A small contrastive audio-text model, trained from scratch.
Model: log mel input, encoder norm layernorm, encoder moe top_k, encoder num experts 16, encoder layers 8, encoder width 160, text encoder width 256, text encoder norm layernorm, text encoder activation gelu.
Training: adamw at rate 0.0014, 10600 steps, batches of 256.
Rows from block 6 of the text encoder of a small contrastive audio-text model, named by matrix and row number. Rows with one number belong to one neuron. Each number is 128 + 32 x the weight over its row's rms, rounded and kept within 0 to 255. All counts start at 0.
After each neuron's rows are labels from the 100 texts, of 14848, where the neuron reaches its highest value: "fires on" is the input token at the peak. Only what is clearly more common there than usual is listed. The data: synthesized solo parts of chorales (CocoChorales).
# fc1: MLP up (text_encoder.blocks.6.mlp.fc1.weight, 512x256), inputs 0-127
# fc2: MLP down (text_encoder.blocks.6.mlp.fc2.weight, 256x512, transposed), outputs 0-127

fc1.486 [128  68 123 105 136  89 129  31 127 105 159 103  72 133 113  98  90 127 144 120 145 138 132 148 156 121 106 127 189 142 135 130 144 129  74 104 100 155 106  92 169 158 125 184 130  96  99  95 184 106 110 121 102 149 126 150 123 138 162 167 104 199 185 121 141 112 143  77 175  39 137  75 156 121 141 202 146 115 149  53 137 134 214 146 101 133 109 143 132  95 161 108 147 145 195 120 144 121 176 122 102 167 129 116 130 102 154  63  86 149 140  90 175 116 103  90 112 124 126 125 128 192 138  83 184 152 138 105]
fc2.486 [147 155 168  98 110 156 148 199 138 158 129 126 161  88 140 161 162 130 156 147  83 155 128  85 110 117 162  70  97 125 134 150 119  91 136 127  70  85 116 114 112 142 139  81 104 119 146 128  96 117 190 185 155 154 122 123  87 162  81 135 152 129 129 141 153 117 122 200 169 159  43 107  88 188  99  79  95 108 171 141 117 117 112 137 159 112 164 145 150 174 115 127  95  52 130 107 112 101 129 106 129 116 125 126  96 183 123 141 150 102 145 153 143  93  61 206 137 128 149 148  79 120 107 174 134 127 158 172]
fires on: "g3"; "c5"; "trumpet"; "g"

fc1.50 [156 109 126 129 139  91 112 137 185 140 142 204 130 186  66 104  87  67  65 147 107 102 166  88  91  68 138  98 154 146 227 134 113 126 104 134  94  92 171  84 141 148  98 150 168  91 137 107 198  86 112 100 114 109 152 111 121 139 140 159 133 156  73 127 137 114  79 116 184 118 104 125 110  97 122 149 139 120 144  71 143 170 146 166  92 114  99  97 126 142 122 153 123  67 180 117  99 192 140 161 102 157 115 147 111 103 164 116  24 127  53 146 181 121 141 149 104 115 115 133 109 178 168  71 178 114 144 134]
fc2.50 [ 81 135 124  97 152  99 127  77 114 171  90 146 117  98 165  58 165 171 166  91 152 166 114 168 107 123 132 150 158 115 115 164 138  96 103 151 113 148  99 144 149  97 117  85 178 147 122 143 114 125 171 166 144  95  85 119 182 172 123 100 147 133 183 164 120 150 195 129 119 112  71 172 117 190 135 133 130 123 168 140  92 148 125 115 168 125  95 153 154 146  99 189 103 100 108 142 126  86 140  76 140 105 153 136 143 164 117 162 119  64 132 168 173 121  82 124  99 148 157 155 165 177  95  99 143 133 145 127]
fires on: "3"; "c4"; "5"

fc1.165 [140 193 123 186  67 202 135  73 116 129 158  92 129 108 129 197 134 142 140 135 109  97 114 127 102 181  66  64 132 161  96 117  80  83 123 150 105 149 124 141 131 126 137  53 100 161 195 143 145 131 122 158 168 122 118 167  91 147 110  99 165  99 186 116 167 135 102 119  91  63 117  92 144 167 114 140  69 227 111  99 117  96 128 145 157 167 123 135 185 168 214 119 103 163 115 116 126 143 141 170 148 109 160 128 115 163 119 112 150 129 116 128  60 118  73  77 132 113 143 130 140 133 115  81 131  80 137 161]
fc2.165 [120  88  81 121 159  64 133 176 173 124 119 186 113 175 151 109 135 101 126 109 119 148 196 125 145  67 108 102 126 135 119 158 156 127 151 138 135 185 142  96  46 119  93 129 103 109 110 110 117 109 167 144 132 101  89 122 134 137  63  89 118  95 119 167  70 137  95  98 151 152  68 165 115 103 137 108 133 118 134 159 119 140 172 131 148 151  95 133  96  47 103 190 104 106 169 140 131 142 130  99 111 116 116 161 120 160 162 168  56 116 104 154 131 161 184 139 138 146 178 142  87  90 155 100 139 116 134  82]
fires on: "3"; "violin"

fc1.122 [119 180 134 205  94 134 151 109 113 114 159  98 129 131 116 165 126 128 147 133 126 106 136 124 111 175  50 129 119 180 120 131 142 124  66 125  98 125  95 169 177  89  99  64 132 135 187 135 120 127  76 157 238 147 109 110  93 110 116  93 147 110 162 130 214 171 101 117  96 109 123  54 152 148 139 124  89 173 183 130 148  96 114  98 132 151 147 112 183 164 191 119  98 173 147 125 135 125 119 199 186 110 123 142  98 130  88 117 122 131 152 125  98 168 103  79 142 152 140 169 107 121 105 112 112  95 111 137]
fc2.122 [125 122  87 117 149  80 147 178 142 106 111 154 151 143 154 105 110  97 135 121 125 172 162 126 142  64 147  85 118 118 141 151 151 130 169 159 117 169 176 115  64 138  90 127 105 132  95 105 130 122 159 114  48  88  70 129 136 132  97  92 112  94 127 159  66 119 113  98 154 164  78 159 128  77 129 124 151 139 124 178 127 131 179 169 129 120  95 139 111  40 108 169 123 106 159 124 140 135 142 111 109 128 119 136 124 161 149 131  80 113 112 166 148 150 146 122 134 134 170 140 103  94 163  84 157 126 144 117]
fires on: "3"; "f"

fc1.180 [168 148 168 105 118  54  81  74 146 117 131 120  41 136 104 113 123 129 139 149 169 125 156 144 121 152 166 147 175 147 143 117 141 120 138 115 127 122  86 138 137  96 122 110 162 110 137 109 122 130 113 157 103 133 135 113 164 126 138  78 108 178 149 152 155 157 172  98 152  66 127 113 168 138 120 130 176 109 161 108 183 145 165 109 125 164 104 147 170  91 120 117 139  98 135  57 155 144 139  92 119 194 138 167 117 130 140 114  84 123 127 103 178 105 120 109  88 117 148 127 116 180 127 100 162 161 174 115]
fc2.180 [140 114 144 105 142 175 163 123 108 105 142  78 118  96 127 190 202 141 138 152 155 117 123 103 118 207 147 137 110 120 128 120 112 137 111 117 104 127 169 141 100  97 138  64  49 169  49 134 127 175 109 123 141 131 128 150  91 129 137  82  94  98 146 135 154 141 145 136 100 136 165  81 165 132 148 116 135 157  89 185 134 162 124 142 153 167 168 188 108 107 131 123  98 135 139 110 108 120  75 129 183  89 108 130 125 103  61 105 198  84 137 128 102 174 132 118 133  66 193  85  90 167  74 183 110 112  87 140]
fires on: "g3"; "a4"; "c3"; "5"

fc1.492 [150 115 162 145 106 139 116 144 138 132  82 221 122 166 104 134 155  88  98 161 105  86 152  94 131 146 174 133 146 140 142 135 136 128 122  66 145  72 194 117  62 138 134 153 160  68 101 147 124  99 124 123  88 113 199 104 142 147 122 108 159 137 126  82 118 123 103 102 153 127 164 107 125  64 120 124 229 150 112 112 193 190 135 136  87 147 114 119 127 128  96 134  91 112 112  84  95 150 107 105 143 167  89 134 114 112 148 139 131 176  44 177 129 135 121 156  93  69  92  98 120 204 111 137 134 110 127 127]
fc2.492 [122 170 155 186  88  99 129 203  94 195  95 147 157  82 159 151 120 131  95 142 114 123  98 113 130 188 138 129 144 171 129  76 186 117 156 137 110 123 106 117 121  64 124 136  93 181 137 165 114 140 103 161 103  83 159 128  35 150  65  95 116  84 187 139 127 150  86 177 120  73 142 194  58 141 109  82 106 130 102 175 154 162 100 143 139 151 193 176 164 180 100 132  73 138  61  69 141  95 135 125 190 149 139 125 133 123  96 141  96  87 151 164 115 124 115 168 163 127 169  66  85 165  85 123 110  80 108 133]
fires on: "d"

fc1.159 [141 168 130 146 114 104 144  55  52 111 130 138 121 107 152 177 132 154 110 119 121  77 135 124 119 155  79 119 106  93 134  87 109 123 142 135 133 103 129 145 155 115 189 119 113 140 144 118  81 132  78 151 197 115 110 176 151 105 124  81 175  77 137  80 193 129 102 119 108 100 177  96 123 129 105 103 103 147 144  78 155 119 131 105 129 148 143 111 195 155 191 124 136 121  90 146 180  97 123 156 159 145 163 130  99 197 124 128 159 119 128 124  78 108 131 122 112 140 151 136 152 111  72  97 161 113 121 119]
fc2.159 [123 136 104 104 140 111 140 174 176 115 102 159 117 172 157 151 132 104 108 105 134 164 143 122 127  88 144  67 142 158 129 159 127 130 140 162  97 158 143 118 109 131  30 118 153 149  88  91 144 130 171  99  97 113  84 100 120 145 155 129  78 125 132 165  72 166 109 115 164 186  78 182 151 120 133 146 101 144 111 169 108 113 183 127 142 139 111 148 109  65  74 141 141 146 141 113  59 173 130 118 107 106 110 128 122 112 144 125  50 128 132 154 154 168 149 108 137 135 155 134 105 117 164 144 148 104 145 130]
fires on: "3"; "f"; "trombone"

fc1.341 [170 162  57 144 132 147  79 141 155 114 125 141 154 182 101 151 101  95 125 152 146 132 119 125 130 117 102 119 178 106 128 176 129 137 159 148 150 109 201 143 157 157 153 168 160 119 111  46  86  86 107 102 122 123 189 106 122 132 156 101 112 116 103 129 122  72 100 110 154 131 162 141 129 112 136 154 101 132 121 118 120  68 126 186  74 104 146 167 144  71 134  67 146 125 176 140  77 114 139 117  95 128 112 178  93  89 136  93 119 136 117 162 132  60 173  75 135 134 141 134 124 149 187 165 120 148 174  80]
fc2.341 [110 151 144 187 128 223 130 163 102 134 153 106 127 104 149 146 164 136 132 135 118 116 136  82  91 164  90 124 116 122 112 106 139 134 133 187 103 167 108 140 108 100  93 110 109 136 116 127 125 133 135 104 169  61 103 124 140 189  98  90 190  60 121 128 172 144 126 163  95 140 154 112 125 153 159 104 109 166 148 169  92 158 122 120 158 162 175 178 149 167 139 118  80 146 106 149 139  87  69 170 165  90 130  91 137 139  99 105 189  83 150 168  70 129  91 159 167 154 123 163  85  91 100 105 154  76  68 128]
fires on: "d"; "f4"; "g5"; "b4"

fc1.131 [114 219 101 162  77  94 105  87 118 195 140 120 131 103 115 169 148 124 140 136  94 116 149 107 119  97 110  69 116 117 149 135 137 103 116 147 104 104  98 152 125  96  99 147 132 112 163 126  95 128 130 149 219 171 148 123  79 134 106 120  99 133  79 106 172 151  65 138 141  92 119 131 114 173 141 129 101 156 131 120 138 104 117 143  91 139 115 136 163 169 207 115 112 135 126 150 115 119 117 146 151 144 169 123 133 179 113 148 113 137 122 110 111 132 156 105 134 116 153 112 192 125 118 157 115 123  93 107]
fc2.131 [135  92 115 128 155  97  90 195 174 112  90 160 161 170 105 104 128 124 114 126 179 155  94 115 121  97 124 125 148 131 116  98 115 128  91 123 131 141 154  84 138 127  93 100 121 148  94  80 161 134 187 175  79  85  86 108 167 137 211 108 113 124 144 127  77 147 133 127 145 193  80  91 149  78 140 125 138 161 122 171 102 131 144 138 155 114 137 169  80  97  81 112 147 171 131  95 108 153 120  98 127 120 117 122  98 124 146 136 135 109 155 117 137 156 115 135 117 159 138 150  91 146 134  21 171 141 133 130]
fires on: "f"

fc1.247 [129 191 101  95 112 108  87 116 126 186 142 188  95 187 102 143  68  98  74 136  99  97 170 143 127 117 111 147 172  87 132 125 100 104 139 120 129 101 150 143  68 163 107 102 189 146 200  80 130 140 126 159 120 123 125 144 176  71  93 151 112 172  91 119  92 105 111 124 141 147 123 154 148  89 141 121 125 108 152 109 188 157 170 168 129 175 104  73 152  80 130  88 145  56 127  48 157 151 176 110  67 143 120 154 108 145 133 114  82 153  99 137 154 103 164 118 102 168  99 119 150 112 125 119 137 173 175 123]
fc2.247 [ 64  58 177 106 112 105 140  67 161 140 143  92  89  95 158 109 169 133 146 122 154  75  84 123 142 113 152 160 119 197 101 139 117 114 117 134 131 143  66 131 169 103 104 101  96 129  81 171 173 179 146 145 146 103  54 139 104 134 120 163 156 123 177 137 132 172 199  79  89 146 125  99 123 158 149 124 103 108 146 145 140 160 143  72 135 156 103 117 149 141  87 170  84  96  97 126 146 114  96 118 202  71 155 109 189 152 121 131 152 127 178 124 136 165  81 149  69  84 152 131 124 186  73 113 178 146  85  98]
fires on: "c"; "c4"

fc1.186 [178 118  96 126 104  68 109 131 143 142 116 150 108 108  79 126  87 136  68 100 143 189 162 123 174 100 132  86 141  91 149 126 135 123 153 128 163 114 111  54 183 163 120 168 132 141 158  79 164 126 172 102 123 141 160 145 166  97 129 100  73 155 129 129  84 127 105 124 149 115 112 127  96 167 118 148 143 102 138 101 120  81 124 163 141  94  76  82 127 159  92  89 153 113 203  97 195 139 183  96  61 161  97 140  98 100 199  86  52 146  92  77 139  80 128  92 102  97 133 147 131 129 185  96 133 166 159 186]
fc2.186 [ 93 164 194 174 110 127 152 103 138 134 129 180 114  75 178  82 173 158 117 129 113 171 134  89 151 128 125 117 125  96 112 153 145  53 118 112  92 100 127 127 131 130 103 123 168 152 157 136 136 115 140 154 134 115  94 163 153 180 103 135 179 125 111 114 111 126 156 129 153 152 119  97  76 140  46 125 157 131 153 149 128 135 120 108 154 152 105 114 169 152 163 146 105 111  96 106 154 116  99 116 129 129 156 105 127 186 165 135 113 115 128 171 143 125 102 169  94 117  72 135 125 130  80  95  98 114 106 231]
fires on: "d"; "f4"; "5"

fc1.140 [171  98 144 121 107 130 107 138 170  71 189 148  84 110 134 144  46  94 109 142 131 113 143 113 188  79  78 137 105 138 189 100 122 128 129  94 128 152 126  91 132 116  74 138 148  68 104 137 139 117  89 147 157 109 163 120 114  76 140 109  90 112 126 156  97 114  95  98 176 104 121 106 188  81 128 149 107 138 118 120 148 158 120 120  75 155 125 131 126 101 136 110 172 109 127 118 111 200 155  99 114 112 126 173 106 124 147  98 121 155  45 138 133 154 136 149 171 114  82 164 116 119 145 155 143 110 188  85]
fc2.140 [162 103 142 108  94 175 102 126 151 126 131 197 122 165 152 139 109 109  99 121 100 184 177 123  84  80 135 142 169 114 145  84 120  92 153 114 114 116 125 125 136 174 170  94 136 116 113 117 122  87 190 127 137  95  84  89 132 207 136  97 142 212  71 127 175  90 131 184 133 148 105 111 109 153 134 195 164 133 185  95 102 112 164 176 170  98 115 115  98  83 107 148 117  79 153 111 152 129  56 138  87 155 143  82 125 115 133 134  94 119 175 143 216 114 122 113 108 135  72 117  95 136 113 160 126 138 159 146]
fires on: "d"

fc1.279 [146 115 117 129  97 155 113 119 155  51 159 148 112 128 147 118  93  96 145 141 165 112 117 168 163 133 158  94 139 155 155 122 151 123 127  78 106 122 205  80  83  90 139 187 161 141  75 142 161  76 119 108 108 155 172 168 156 100 171 131  96  93 119 136 147  70  71 124 181 102 175  87 136  82  96 149 128 174 130 123 186 118 148 143 115 109 150 142 136 114 133  92 125 125 116 125 111 180 149 190 112 132 127 144 119 143 128 107 130 228 117 118 164 102 136 154 161  60 105  65  86 113 149 113 131 120 115 105]
fc2.279 [153  98 176 168 129 105 148  99  86 141 103 133 137  99 139 133 155 179 133 113  92  87 104 156  93 193 193 102 108 186 127 119 123 153 169  90 134 107 153 143 113 104 135 136  85 126  71 171 146 172 131 133  94 157 145 123 132 167 135 110 111  96 157 104 159  58 125 164 135 113 146 108  83  94 132  97 174 180 143 143 114 109  81  79 133 105 130 154  93 171  73 106  84 168  64 183 112 160  72 188 130 118 157 134 136 128 136 163 150 124 163 155 106 179 146  75 131  90 109 103 145 122 105 148  51 107  63 164]
fires on: "d"; "violin"; "a5"

fc1.88 [179 141 112  48 119 130  82  81 105 167 140 184  78 167  92 144 109  80 147 170 116  85 168 118 144 101 158 163 138 104 140 126 135 106 122 118 141 114 180 116  97 160 116 105 208 112 102 129 112 140 118 134  18 150 163  88 206  60 125 135  77 137 156 144 138 138 157  77 124 127 148 113 186 135 147 132 150 154 141 107 126 161 185 143  69 145  83  99 194 104 119  82 134 129 146 127 145 104 132 154  81 150  89 110 104 105 147 122 171 163  68 116 113 105 118 105  79 103 108 140 128  94 152  97 126 173 149  75]
fc2.88 [130 144 154 124  84 132 103 100 156 130 119 109 145 117 123 130 165 100 168 140  93 110 149 123 146 148 124 124  60 181 138 123 104 139 186 162 116 146 109 146 148  74 144 118 133 131 169 130 153 180 121 129 148  99 121  75 139 137 130 132 188 120 133 131 147 148 187 152  66 174 155  84 133 133 161  40 136 106 149 122 110 181 123 115 140 161 122 109  97 183 115 108  58 106 126 106 136 118  89 137 131 127  78  99 237  75 132 107 148 139 148 140  94  97 104 122  57 103 136 164 163 122  77 154  86 133 107 140]
fires on: "c"; "oboe"

fc1.20 [149 146 114 113 168  84 126 103 140 132 151  89  62 159  97  87  90 117  96 103 133 141 125 127 145 151 132 128 148 121 130 215 136 135 118 107  92  51 132 118 155 142  95 149 152 139 124  46 104 110 187 187 141 152 132 166 114  81 142 122  96 123 139 137 120  81 120 105 165 135 140 131 142 130 129 193 107 135 128 136 148  99 122 151  98 141 140 155 148 113 135 100 130 108  87 156 114 111 170 128 100 115 118 168 105 147 115 132  86 113 123 140 104 123 163  93 145 176 150 161 103 114 217 127 127 140 193  81]
fc2.20 [ 85 156 144 161 149 159 150 107  89 144 105 118 131 149  76  94 162 176 124 116 112 114 149 154 117 140 186 160 121 169 123 150 150 146 108  88 148 119 118 177 176 149 107  95 130  78 108 163 126 142 121 118 102 151  73 119 101 145 155 109 136 129  80 135  53 108 107 127 138 191 136 163 119 149 143 142 113 117 113  76 121  79 116 127 136 116 124 115  96 190  82 167 138 117 101 197  75  93 120 137 123 112 124 123 186 150 168  82 115 144 114 143 142 231 159 111 157 136  83 107 164 103 178 142  64 116  96 136]
fires on: "d"

fc1.127 [134  78  86 155  55 176  95 124 123  66 106  95 116 165 139 122  82  95 155 124 139 123 135 138 179  70 124 101 128 135 140 174  98  94 189  54 121  93 156 132 134 126 129 160 167 148 106  84 139  99 158 130 134 139 135 120 153  88 134 153  89 138 130  63  85 123 119 103 203 136 101  91 125 122  87 187 166 180 168 113 150 100 126 117  88 134 130  98 133  63 115 111 124 150 165 134 113 124 148 123 129 125 122 206  91 140 151 142 105 218 140 156 157  83 132 115  98 116  95  91 117 128 152 160 137 150 179  88]
fc2.127 [105  92 111  93 129  72 132 115 118 160 116 105 131 124 122 100 110 192  70 117 129 158 107 180 153 157 153 180 167 166 127 124 157 155 156 159 138 137 133 160 152 104  96 131 106 176 120  94 140 129  86 125 113 127 178 114 117 113 172 125  67 125 175 155  87 144 133 111 107  69 141 184 178 160 189  93  77 171 101 131 158  82  71 124 113 149 157 138  87 143  85 119 183 180  92 103 145 143 158 130 151 105 104 163 129  84 128  83  99 120 195  61  98 101 139  64 132 131 183 135 142 147 180 141  97 130 127  73]
fires on: "cello"; "c4"; "c"

fc1.424 [164 135  64 172 156 113  86 130 177 115 141 139 142 139 127  71  89 111 137 104 202 136 166 155 124 118 119 117 151 120 198 177 131 131 138 109 129 103 160 106 123 115 145 179 195 141 132  80 107  92 126 128  93 129 206 107 160  91 190 129 124 122 138 146 146  63  93 151 147  91 144 151 181 108 106 142  84 137  97 143 128  89 141 178  98 110 149 145 184  88 127  61 134 154 175 105 117  67 182 113 119 154 104 192  77 110 113 111 125 134 117 117 137  64 154 104 142 148 114 111 163 118 190 117 127 158 191  73]
fc2.424 [130 111 137 197 125 173 122 127 113 132 156 130 155 129 174 148 124 182 171 101 100 130 134 109 119 123  96 169 166 188 110  90 143 167 172 157 116 162 100 186 111 102 129  90 131 155 155 127 148 140 105 101 153  75  70 124 124 189 116 117 187 105 117 126 141 117 130 153  89 143 143  98 101 149 158  70 130 159 161 125  94 150  87 148 160 159 185 170 115 138 108 115  87 166 109 158 156  55  71 167 139 132 163  90 113 171 102 148 153 103 168 148 113 115  94 167 139 125 127 102 102  60 110 144 132 127  79  99]
fires on: "d"; "f4"; "g5"; "5"

fc1.203 [125 165 105 166 155 132 180 127  78 139 200 135 175 126 120 158 128 115 140 146 142  93 137 148 145 151 123 124 105  80  76 103 120  89  82 102 149 123 133 127 123 108 131 116  81  85 181 113 123 106 128 169 176  75 131 164 133 132 123 102 145 131 163 129 193  83  80 112  92 131 124  51 121 149 149  89 116 164 124  99 147 156 146 121 177 108 148 149 119 164 199 133 118 117 137 180 154  75 145 165 178 108 123 137 118 169 114 160 163 117 114 107 127 132 156 109 109 140 156 168 164 104  77  30 120 112 108 130]
fc2.203 [140 143 104 113 118 119 144 165 194 138 114 142  53 170 153 177 121 135  87 107 119 136 159 105 148 103 144 114 176 192 124 132 132 127 182 142 111 141 121  86 133 152  51 120 180 159  87 130 164 131 160 108 103 157  90  85  90 121 200 113  65 138 109 161  81 174 110 101 152 150  97 204 136 146 122 139 104 117 116 144 137 118 145  73 132 151 119 120  90  84  59 107 144 147 111 115  68 164 109 123 101 168 118 122 119  97 130  97  69 136 147 127 129 172  77 126 128 135 128 106  91 140 168 227 127 111 147 121]
fires on: "3"; "bassoon"; "trombone"

fc1.199 [133 121 104 121 163 108  64 112 117 135 116 174  87 169 100  61  86 110 165 100 150 141 120 145 103 111 146 108 174 154 172 165 147 126 134 120 127 112 119 100 139 138 111 115 190  73 106  79 108 134 141 142  85 117 123 137 162 130 158 180 119 138 159 159 133  60 138 126 124 115 137 127 116 173 157 152 159 119 152  49 133 124 132 137  77 141 133 136 166 128  99  82 122 108 172 126 123  96 143  79 106 141  82 183 136 164 164 100 103 120  67 147 154 120 127 120  97 139  57 167 161 105 170 152 153 160 155  71]
fc2.199 [ 41 150 173 126 117 155 148 155 155 128 176 106 148 113 143 145 125 147 119 172 138 124 143  83 166 158 102 110  92 131 146 150 100 108 100 185  88 130 140 109 192 119 109  98 125 103 152 158 127 141 126 154 168  71  96 138  85 162 150 168  95  81 143 151 116 135 132 204 143 101  65 132  98 176 141 129  44 120 162 133  80  96  84  96 154 165 150 177 152 181 145 169 156 112 146 120 170 141 153 149 137  91 142 121 141 161 134  87 145  57 166  72 118  85  61 159 116 155 140 145 116  85 102  82 178 138 106  96]
fires on: "g3"; "f4"

fc1.154 [108  96  95  90 141 161 133 107 138 148 111  99 104 152  95 159 110  74 109 117 160 120  92 162 166  93 156 163 120 102  87 173 120  98 109  83 158  90 170  83  97 145 127 150 149 114 193 124 114 109 155 113 118 152 175 153 132  57 157 191  76 110  95 134 101 120 119 130 171 123 139 122 135 111 125 143 123 115 156 104 122 137 137 157 108 130 102 107 185 100 143  70 166 105 146 145 128 150 205 168 143 116 157 115  87 106 158  99  79 177 129 143 130  94 129 153 105  97  96 112 146  75 185 152 183 162 122  80]
fc2.154 [ 71 129 141 171  85 120 142 144 101 164 104  91 133  81 186  74 117 205 120  77 147 163  63 171 138 157 112 153 128 169  63 124 179 134 100 113  64 112  92 146 144  89 108 130  96 139  88 129  99 111 170 191 137 100 152 177  72 164 134 109 136  99 153 130 128 132 133 158 147 149 158 184 106 162 136 147  73 116 127 162 144 114 119  94 136 177 155 134 125 206  62 148 117 128  50 178 144 108 120 124 166 112 169 133 134 147 169 184 112 129 162 184 134 143  63 155 149 188 114 117 121 123 149 154 105  89 123  95]
fires on: "cello"; "4"; "c4"

fc1.426 [132 169 137 166 122 114 131 118 146  87 140 157 107 100 121 124 118 140 134 158 166 161 128 152 127  94 123 103 192 120 143 179 175 145 125 128 155  96 171 122  96 113 105 161 146 116 104  94 139 109 128 208 151 143 180 129 138 111 147 127 133 103 152  83 154 117 109 100 113 113 143 109 142 158 102 144 171 143  83 133 171  69 126 177  93 132 164 134 149 137 161 113 110 121 119  82 137 137 120  73 109 183 140 175  87 189 159  85  77 138  72 139 136 134 135 131 142 122 132 138 156 164 124 124 123 111 148 153]
fc2.426 [ 90 170 126 101 123 178 174 134 132  67 129  80  97  80 127 192 177 108 111  78 144 164 144 107 133 113  91 154  60  88 101 124 126 133  95 136 119 171 134 130 142 143 131 110 120 131 157 131  86 107 145 129 147  94  79 148 105 113 167 105 138 154  42 157 130 181 116 125 129 195 137 133 163 129 126  92  43 110  67 154 120 139 144 119 187 106 137 133 125 106 147 182 167  95 187 158  85 100 152 108 120 116 139 146 214 101 133  86 182 149 100 140  68 186  84 126 154 159 173 152 169 118 158 159  87 112 132 149]
fires on: "g3"; "<end>"; "violin"

fc1.282 [156 166 137 133  89 157 153 106  27 169 184 128 153 105 141 171 155 111 142 147 118 114 117 122 116 162  89 121 103  94 128 111 107  76 131 102 132 103  84 134 184  82 165 153  81 152 184 122 135 125 151 207 205 108 147 180 118 159 156  92 148 117 171 100 148  95  64  83 113 113 116 119 132 136 125 110 140 138 142 121 118 117 128 156 171 102 149 139 175 209 180  60 125 154 125 134 114 145  94 158 147 109 129 136 102 136  76 145 128 103 107 123 124 142 104 128 134 126  96  89 106 107  80  47 122 107 113 126]
fc2.282 [127 161 110 121 130  75 123 184 161 107  89 162 117 168 142 119 116 135 108 123 138 167 155 115 141  71 136  81 140 165 144 148 141 140 167 168  96 160 166 105  61 123  43 128 149 149 108  96 169 125 172  91  69 117  77 113 127 153 103 101  91 125 112 162  77 156 117 104 161 156  51 161 130 124 134 128 130 129 100 165 119 127 160 133 133 137  95 121 110  42  79 179 137 117 151 118  91 157 144 125 110 125 110 134 130 140 166 127  87 148 128 137 155 163 124 122 119 140 151 150 107 103 178 113 146 118 128 127]
fires on: "3"; "f"

fc1.218 [150 101 158 134 125 121  25  53 129 136 119 166  93 160 113 138  72 124 123 105 108 112 174 163 135 143 179 210 207 138 154 146  95  96 157 110 140 128 138 124  70 104 113 104 189 134 156 103 162 132 109 131 105 116 139 147 204 128 143  84 125 182 141 124 145 107 173  73 152 111 140  90 164 122 142 164 130 135 132 102 184 199 187 172 141 168  70 125 155  64 101  87 158  74 168  88 173 110  85 116 119 160 142 106 138 116 132 141 116 178 117 126 175 109 153 130 110 138  99  80 128 118 138  97 124 173 114 106]
fc2.218 [113 143 136 144 108 197 119 138  69 119 179 124 130 135 173 124 166 163 140 145  94 129 137 138 116 179 110 120 155 150 130 101 112 110 144 118 107 152 131 203 112 108 131  50  52 152  62 128 115 152  91 140 140  80  88 120  86 180  84  80 139  99 118 119 175 151 159 140  92 111 142 100 153 104 138 135 134 138 105 192 139 148 105 169 168 175 189 180  60  99 160 180 100 138 116 110 132 115  44 119 169 112 120  93 152 145  84 138 149  95 164 133 131 161 157 142 113 116 185  70 115 136  73 185  78  95 108 134]
fires on: "c"; "clarinet"; "5"; "c5"

fc1.197 [185  78  99  87 103  93 125 109 200 153  97 194 169 153  87 135  99 115 106 111  95 116 162  92 154  56 127 111 111 104 172 133  97 131 121 143 148  99 191  95  84 196 140 148 153 135 190 105 146 130 167  90 126 134 133  75 160  68 157 121 133 177 133 128  88 130 155 154 109 122 114  93 129 112 168 125 167 103 160  85 127 151 147 153 129 135  88  50 135 139  82 107  95  59 124  95 135 147 146  87  45 146 108 124 147 149  96 132 105 128  94 104 137 141 125 118  95 108 119 130 151 141 118 141 137 190 159 133]
fc2.197 [ 88 179 191 126 136 146 185 142 145 145 137 165 129 107 114 159 207 103 142 141 113 101 114  57 107 173 120 100  94 137 150 158 110 108 126 171 135  75 170 130 136 124 125 123 119 120 171 153 111 163 153 156 195 100  78  99 117 139 104 155 199 107 126 105 102 132 129 114  64 168 112  98  98 133 108 110 147 155 123 132 116 152  89  93 148 144 116 103 146 176 195 124  67  69  80 114 142 138  84 194 130 103 167 119 159 170  99 128 169  65 108 134  84 164 119 141 102 124 100 175 157 138  24 113 118 132  98 166]
fires on: "c"; "d"

fc1.252 [138 133 159 148  86 119 115 118 106 123 110 163 126 127 108 157 104  54 114 141 169 133 124 121 181 125 137 111 136 177 123 149 119 127 154 110 142 106 136  82 137 133 133 183 151 125 152 106 137  92 111 113  45 144 112 121 163  93 124 177 104 161 154  94  72  82 122  84 135  55 167 130 111 125  65 153 156 162  92 125 161 141 172 106  92 166  79 118 199  98 177  92 178 122 145 106 171 115 206 170 125 159  75 179 118  76 146 110 121 152 114  97 118  72 109 102 136 159  87 149 136 158 145 109 158 154 181 138]
fc2.252 [142 147 106 129  81 137 136 152 149 133 129 130 177  41 190 147 145  97 143 209 159 155  91  69 136 120 162 127  74 131 108 163  77  98 184 114 135 147 128  98 103 100 139  99 128 158 112 116  86 111 162 168 137  99  86  83 125 160  75 122 153 126 148 140 135 153 185 156 122  59 103 104 108 183 108 120 184 121 122 156  84 137 191  83 100 114 103 172 105 110 165 104  83 141  74 116 123  99 105 109 183 122  94 129 113 135  61 159 156  81 172 182 107  78  99 171 113 128 137 137 138 179  60 210 144  83 154 115]
fires on: "cello"